Weights of a small masked image model: encoder norm layernorm, encoder num experts 64.
Rows from expert 41 of block 7 of the encoder, named by matrix and row number. Rows with one number belong to one neuron. Each number is 500 + 25 x the weight over its row's rms, rounded and kept within 0 to 999. All counts start at 0. Numbers have three digits each. After the name is the row's rms in percent of the matrix's.
# up: expert up (encoder.blocks.7.mlp.up, 64x64x128), inputs 0-63
# down: expert down (encoder.blocks.7.mlp.down, 64x128x64, transposed), outputs 0-63
up.7 032:572499491516492499489496535509494526500491506465471541498491496495524511488485500500504499508487481491523503499513525534515503494508538494491463512550512449474465499497529481419477494505501486
down.7 040:466502500549498507427518482504470495502512481459505505501502492467428496514498476536492500526500500512506471551502517500509508501508472539520491442466496482533574522519462511490548508477500492
up.8 126:502506489505488500492501462497489504503498518558511458469517477498501452517499499496496621510399464523544502488461512500464467487490500505490492483478522529499494509499538528526497483517504485
down.8 104:479518498493502457492499508502552465516494502494523517496457535480510522497508554477514422457612538494502504512515491499486516524570495492485477478528493497489522473504512514480518505513466494
up.9 060:501498499535505496484490470499501520520500488491408465497498496500472532518518496501464505500493504509484499491507485494515500502497494491512529499498500507460527502501478525535535510508474485
down.9 056:511506498476482515495500536486504498499481506503520489484582482503510508489531512498523493478505488498496506521483499476528514501498492482497496528519502505512413501503501514518466471492516504
up.10 095:517509471507506530510529553476544502515495518494514442527496506464505503449533511499514492510500550466485497499503497508469499486473502507512515543489500516477503469504474555476505500510482475
down.10 088:503474512484488498539487478505485526484514483479492499495492465529568466471523498510508519494491473546512478544483495493598481525515502454499465491530502531516457499502514495548528519501479504
up.11 035:530504499502519497492486516502499437494503503492512492540503489497497486496495495505503501511481499510498507499500505513512498496438548511497500523510494511502511478499509516498497534458518492
down.11 030:502505500493508492498492475550481573515534528496515502489504499506496501477502516487467491538472496488503456581488455502543499496520528513486487467540522524499507509495503495492536499505522497
up.12 032:502498495500505499498503491490545561431528505502436433535492458503513500457486538511494519536490491499478544469543474495566472492495463520497508412498521508487483517501502515496502496491503493
down.12 035:500528506511501485446472505467473468499486494472480504493507504491492495505528487520513499489521498502517431527524512498502500505503500458506485538499498524532494512386468506524507503498485465
up.13 108:491484502497483502497485504543488520548502475490528522542452510499518532509503470522492500496500501477510526491521513501546499498504479511507511431500482500504549474500555493502486519458492534
down.13 091:486523516492507508453541491481486500488499528516496518553544501489483453485486502502518491511463502500501503489486464484509527515447516511513598540473514534500460499493442485465502491503500512
up.14 048:500556505490501500501513506480555501469496527492502503503498498485529480463500513563499514502501500460512497495498500500492498499498445505501499494500491495510497506533502471412502489500501474
down.14 047:503466465583496520515507492556445509489483527466479501487500484531525499497494495461514498481502497510506467501517459519479501502556503500508475503500525494515505511480496500483520524485526483
up.15 029:500500498492532507514515553501491482456478489470565538515498499501503502530502496501500493506552537500504480498499498520492502503479519483453473540500490496558493498506585500490508518500498500
down.15 029:490518501532467509495481504533483498537532487500495514493497423527490524506503501501496512500460493515528529496488463496517523506476531504499511462499531449472581508499487486487474510538499428
up.16 198:519504516496503498530496503521495498456520505500471478495493496500517496473492517462511474496507473497506538508501498492496506502501480498495521501546499488518490536495485505420519506512502498
down.16 163:501502486489498510493501498466503495501497491496507589488530494495508511524500438548499526508486494496484495500518506497493504487436511501540496534490461501498499509460500508557510499497523481
up.17 165:504502514475494522500508493499514507500500496488501483513489492480500562506513509496486530503510500522483520489468515485580495492496508461509507492499480526435497510514535493489466497482500509
down.17 151:497489492478517498455489521499500494492498508479467574503540538490506439471474498531508507507493514479516444515588487516471501482497500512501510498501465488562491464480482521497510517524479500
up.18 253:506502505506500484529480511502522508542480516489500495484479503520516511472494478507513489521479506497490503494506474492483500504527505508489606505519536455530525499500496500557532455566536494
down.18 274:511504506509474497501502499481493501491522505498490482476520470477510513511501522470511478434526503495501518553480513544501490500506491533522423522502508503518492508485508449484475451446512508
up.19 055:468499500508498501488501530505451495501526500501500579491516503525488448535474499502525498507547507502513440527501498521487500500480498491500501521501517482501493502507521475500473535469499505
down.19 048:502509495495470497569519535505509508503503505526501493515497534493475521508505499518487514489429504523539539439479495468501515528481520490501498496471505483468532457508466520495511509509515552
up.20 053:496510500500486532505449504498560506593485500491511512502469493520506504496462504429502473445506493514523504499485500493511498504508524438495484496525496497503506500484506502485523519509510500
down.20 053:492505514521511504467508480502497498492560480443490504527494479507487498550569479510495500578526507464479509506472524497509501476476503534485502450450500499502508486583497503573458491503491492
up.21 044:497499502500489488488501488504500499503490501480489506510474501534566503529512500520499508501502500472498503492487478497506496500553499527500487490493498463478602507500444502570500468499500562
down.21 042:500468471542483536506504522454510511456459498539516514495544513505465500510503499498589496513508508456528510464460475502502530504503515435502513534510493498504501430548517494451506491469492537
up.22 062:511499478499480506540502505499507484511491499520563450486498519497506484463494497450498486481567500511464531494493512500492475500504514431502503521492489499503552500471502510501500466527499498
down.22 068:501508531503496490503475461502511498497515449503496528497503441502500475511528502487502499473494504494503516522461504505500508485503505534497462481503500487496506506526509481520448499522469441
up.23 025:501478511499483516466481509489464487500501499467624509505500498504492501522501501478511495507502507496507485484494497537466530512508510529490500503544501499452547484500504501509500501492482507
down.23 029:503496483489502506496504500529498504497516495507482493510484540504499463499500462527425513516538499496506498505502481489501500501476525505489514499521520498517497377472478427475502515529499493
up.24 126:473507496503501515486500539502483485507499493475471547508518532484486628491516525519500477498501506482500494478494498461504509522502501483525475498578471495465521503500513466461492537489504519
down.24 133:497506522484499500475540528504505521497511516513509501501545481508504392482482490530480553490495475485475520501495485497535500506483506534454504499431516455499429510505514498533480479468502503
up.25 016:474499507500480499506499523497504528496503548496486465497498487521419500510502500514508528505501507501434511490500499492496501498498501557497502516510510473491499514496432524498469499495500500
down.25 016:501468507487528503500508509454489500529508499505509514504498514462490494496553452451502497486499505520548501499510451475476497492511491488507496545529495497519514512518500485497508497491506586
up.26 025:502497523530500504490508506507505497488502474503603502517584500501501496500562501474487517488499508481503501513489505517475495501497512548501499509459436499482509500472429531515492502505496498
down.26 026:513409422501498523541500461495518499501497511506519539492490509487557477454484556483498494477501500492604520498514502503484500487515499517497500500542544515505500479488513484492582505515504493
up.27 025:500494509500503513507498500500490492515422495468542540490515501500500477518494497500505506417465518570523520455499501496442531500491502502500492527516489498541481494495502499505484502498542503
down.27 025:509500501512492496492499501501492497519589484513511484503494481487505494469481499491491503511538505472520525497469463532513501495509499554500505412499545501513500497507497505471505513494498499
up.28 143:476503508504498497547489521528491529494478492486523544486500504511503423491509504483488465482528500485499563490478500515536504504506520478518488493499502538566493515465601499500507494500529484
down.28 116:523515493514564489484511500474476469524541495534505470499484500452501546545495487500500500494492507513504494495489495483431497484507458527499501490491533507485526481537445484501483495549471486
up.29 047:500500511501472499517504492518508502496505497521482509470499506485517481454502504498511514464510466536496551486500503480502505494523551454468478499530484505547455500497514498449523498497512500
down.29 048:487500503560505507400505471496513480508535466447506502493478498487532521509513501494494480509524524456493506526478565523494507484473458543504510490412502464507556520504531511502487516506504489
up.30 169:519511506502541500476522497491483494504511503503518539489504494509498486474509501525513488484515501515489498562482498489507500504491524536499511541489508505558493497484458503562510441496454505
down.30 196:486505505512512501565481465505499508497458499497468474477424484519512511444513482510503494481504472507508494482522510521499501450500465516522510513503499505500532499500535519448505496506534459
up.31 072:500525517503496498508506505515517507497532496500531527497514501503571509499461481501500489479497493505501493488499482482505519489499522458501445493493498479588515499515502490500522482430523509
down.31 069:505504471562476518486501484509458488521466508487499467526472480521488536506516481475498469500517513473506484452482503516501525488499505497490542499446535490498521504499522518496504486541500487
up.32 020:494500502498454500493535530475526474553501503483494493456458508500491520504566504470497501571502505502498497507489503478484500509497503544561491505483501537404509500500486441499545478500498550
down.32 027:528436500491545511554497507546504497476500505550498479498502493507501503493508499527507523493499491506498502500495477483502499468501480468500541490493500502491437498541494504513517503483452602
up.33 026:497505522514505477523500493505515504426500499502505533504497504500499508488516499500492502469496513504469507496495500444474508501497461508504476501491477505497561499479443498484501500504497490
down.33 028:535458437514496517497500491518485504507498508501500543477489502508496497498505480488506469502491489466480539493471505534521498498512506504504549502521534509495451526514539476519502480492496523
up.34 089:513465481497508500503493514528515480452498463497515445494536521489487510492501504509493496461526517477507506462523501497506489508488508486530505492466463465562500488444500560498546505505510500
down.34 085:494558528508509492493500489422499487544499501481517512556497429512486510498496477495486509510452452531499511520450474526501499503500526496501472502532501477475555517509524474507490513501500485
up.35 027:501499504504473483506495493502499554543504514487499532507475492474501482534497479505593498498502500532508556541455494495500500496499503465491498488503499504476502500496409552490466501471468498
down.35 027:527507501500469550520474503506500496461502490501481547506493482525469544474494413528504500480537527495482465483500500501536533526492469503502499482510498600502500485491503507500502523498504459
up.36 025:502500501498477485516464466491476478526489499474490480500518502505501501486512497466463567485507501570478508500500541474425493502502504486495498501486508499493510511484444503500536475549496519
down.36 023:491499500483496500524551506493537452504495496499522587443505485466488496528495497545520504515497500434487537526482474499500507505506515569511501481500498451488516521507501505513465501486501500
up.37 024:496500496499497531452498495474530534514480514489566506507500509503503514556500502470516482520504521430501491455499498493500533499501504429520512503476535441467485488500501482485465501483494522
down.37 029:504553506507510504507498514498490523500508457460485436499499504487471468467504499524486527515487497552533501511499518498532513486487507503485502447500500521525481478570467498520550525486480498
up.38 022:503502499518515484524501494499495512461492499498478554558507530509495528550500496498490468487561501509506495473500500482523520498459496518506476522449509483512420500491482494482492505503504496
down.38 025:492554467510469532498500499504490489495500514540498484413501500519490499512463528465490511502466447463499540471470544530536510493500503477494561493505533509477501502494531560458534487485534498
up.39 264:469502498504517487510549512505475526502497496496504544502488528492510485490558494476509492503498514499505485544501487507507550504504439431523515475506481535504500484520535526457509505442520508
down.39 252:556498500520482507515485501511499450497500473505499473498480512537499499468442506525468527444486489533543498473501500524497534506475468565432520491469523491560468470479495499521468509511470478
up.40 075:498525489509505527501473475422491524501498520531502495506486545496536501488478502418503495505500500504523473483499492508481522465522512509495498495490545461501499489489498410513504500504511493
down.40 080:502520526478504497551498500551509493497502489411482453494510496493500519497508472524487503515500503496494472531577550490533492496467500503495499476482500514525487497472500506500488467484523481
up.41 019:503521511514513490503483493504518506490563504493516513499495500484479505455438495498496474492523477487522525439506492500504512497501472508540485478514498490548511498484501547441510522500508465
down.41 028:499499498496505520442514465531480502480488508475474555506497491502482495521497529426419485502496460465488482531490522505500501503499504506479501497500506529489505511487517496500494490497534458
up.42 033:499495503496506512502470500500477532514500506498554474496545500494501506464503502464528502496592458532519499470496500494534484496462500475450498501532529474539491514498513517501481456491553506
down.42 041:468572513502499489489483486459490472490508500477471521484449492492484475532500512502463531539542497500510525502524497489511503486494531550511485497491464498506557508486491518500497522502521407
up.43 285:514486526493490494501502500505490488469474489467411546509504538500501435509558505501502500499519499506490502521494503495496500503507475462495523498465502508508509499494534511485506497524501508
down.43 285:494444499500500482515504516474502491500487442516535508506480494502523527488454507469577499468460510499532496508501456533515535506500445566483525495513490498513448502507499518510468511471488492
up.44 028:482500501502532494500542467470505500417524501501483522496488469502444514550492510565498495491502515493513457491496440500514511502496447501511497503527496504460537495514552482505514533437535493
down.44 031:514460465508492495503459513542503501508482511500499481480487540530509500504453444472490504503511509480491523483506499502502495503501485426431496542509498505495495482496511499498505605492517541
up.45 032:508500520495501500492526499487509474457500493520504507558389520489501510571494499587511513461506538444499497501529493507524500499499500535495496500507500518493500506527521501497495537481500501
down.45 033:487497522520502495495511541511437539514511522447507513452500520508500494446522499489489501497515486550531491498499483497512499502501498451508505518506564464511523532500493456456528563463536497
up.46 039:483498507498501495482485487453495452472513501426497517487512448492463505499495501500500472495483407511508500493483514489498508510527500508525499498530505493456520503496497500488519496520506502
down.46 041:490463491489571497542498489546461505505510465524507489492472529468534520500522490498488531525545512466489469546495486492478477433496481507493443551522464486510511526493508498492529503494518499
up.47 029:488497495500483500499488457501492512480503488438458448494543499546463496446425502507498446507525494505507532502510501524515522501505500505496487497521518496506502504502530500487522502503501488
down.47 031:498517507520498493454503509508489500503496496508497566506525499511492539535497483499488487494502475491505480506503527543483511502465494456448486540474500449500506495413496510542437485489499475
up.48 054:503485502462497463499551485478528503500517476483486503494501532508547476500560509462518524497505501500499508508500500499503500495500498514480494497472497489547485501470384538535487462500493516
down.48 048:491503498535476501488501499490492495473499492496473519499504504497506491492498523500566484536505466510494506500502500582463512500484491502502557498543474546497507472488558502479575515519478520
up.49 013:505485492496493470505477482497505478507568511498492430495495490521479505482486525490519507503502498482503492470499499503487501499518500468503508518504558450506495490497501497502514500499503486
down.49 016:505507520468537519469535499499486515509500434500502488509500512506512500542501487466446485516502495528475500551499497500466487466490506471481481500492492470490519459527520489500499580509512523
up.50 032:485487499496486507513488527520480521545506496497495446490535499559502501485500493491503495463483506565503512499499502496469543503485518512502440501470480494512490504501499500520511492502505499
down.50 029:497508502487504500511505483457551454501498509523491503509466468506506504489456498497536525495499490449502530448533457501492497506519496532500515489484506505466493495472498493508452479507498508
up.51 044:501523514504493516499475477520509500553508455466504518505501488487508505453487494494510507532499487516501515505494500507476461490501498504502481483510477470499549454486493503504497484520497493
down.51 048:513489470471493504484505493522500504461527491502493507516528470496488497499491498513497501502532501446479498497503495512496562489484502512510546500492500597495432496456505498502499478506507488
up.52 035:500522494541492525471509510498506505471541500555480481501508495503501499500466503519493530521497517465500500521498522502459491496500516517497497453478505479398503499498497503527483517497499501
down.52 032:476460499506526479515494467467506502493495492519512481519503530498510500522507479544515466498499500503523441501482493485499507465493490458521504503494515536502486494495541528504514548464461512
up.53 022:497476499502486529500523507499495510525473516497511501510520505495502503528549500500580461508506477519498488505500507501503502501489536497502462500490447474500466500510511495495488494459502528
down.53 027:501510498497515520517501533493504489499522534513515483523496490508468500474493503548513598507511476536525503501510469477501507544520453497505502484500472526474505492499467508499488498473497507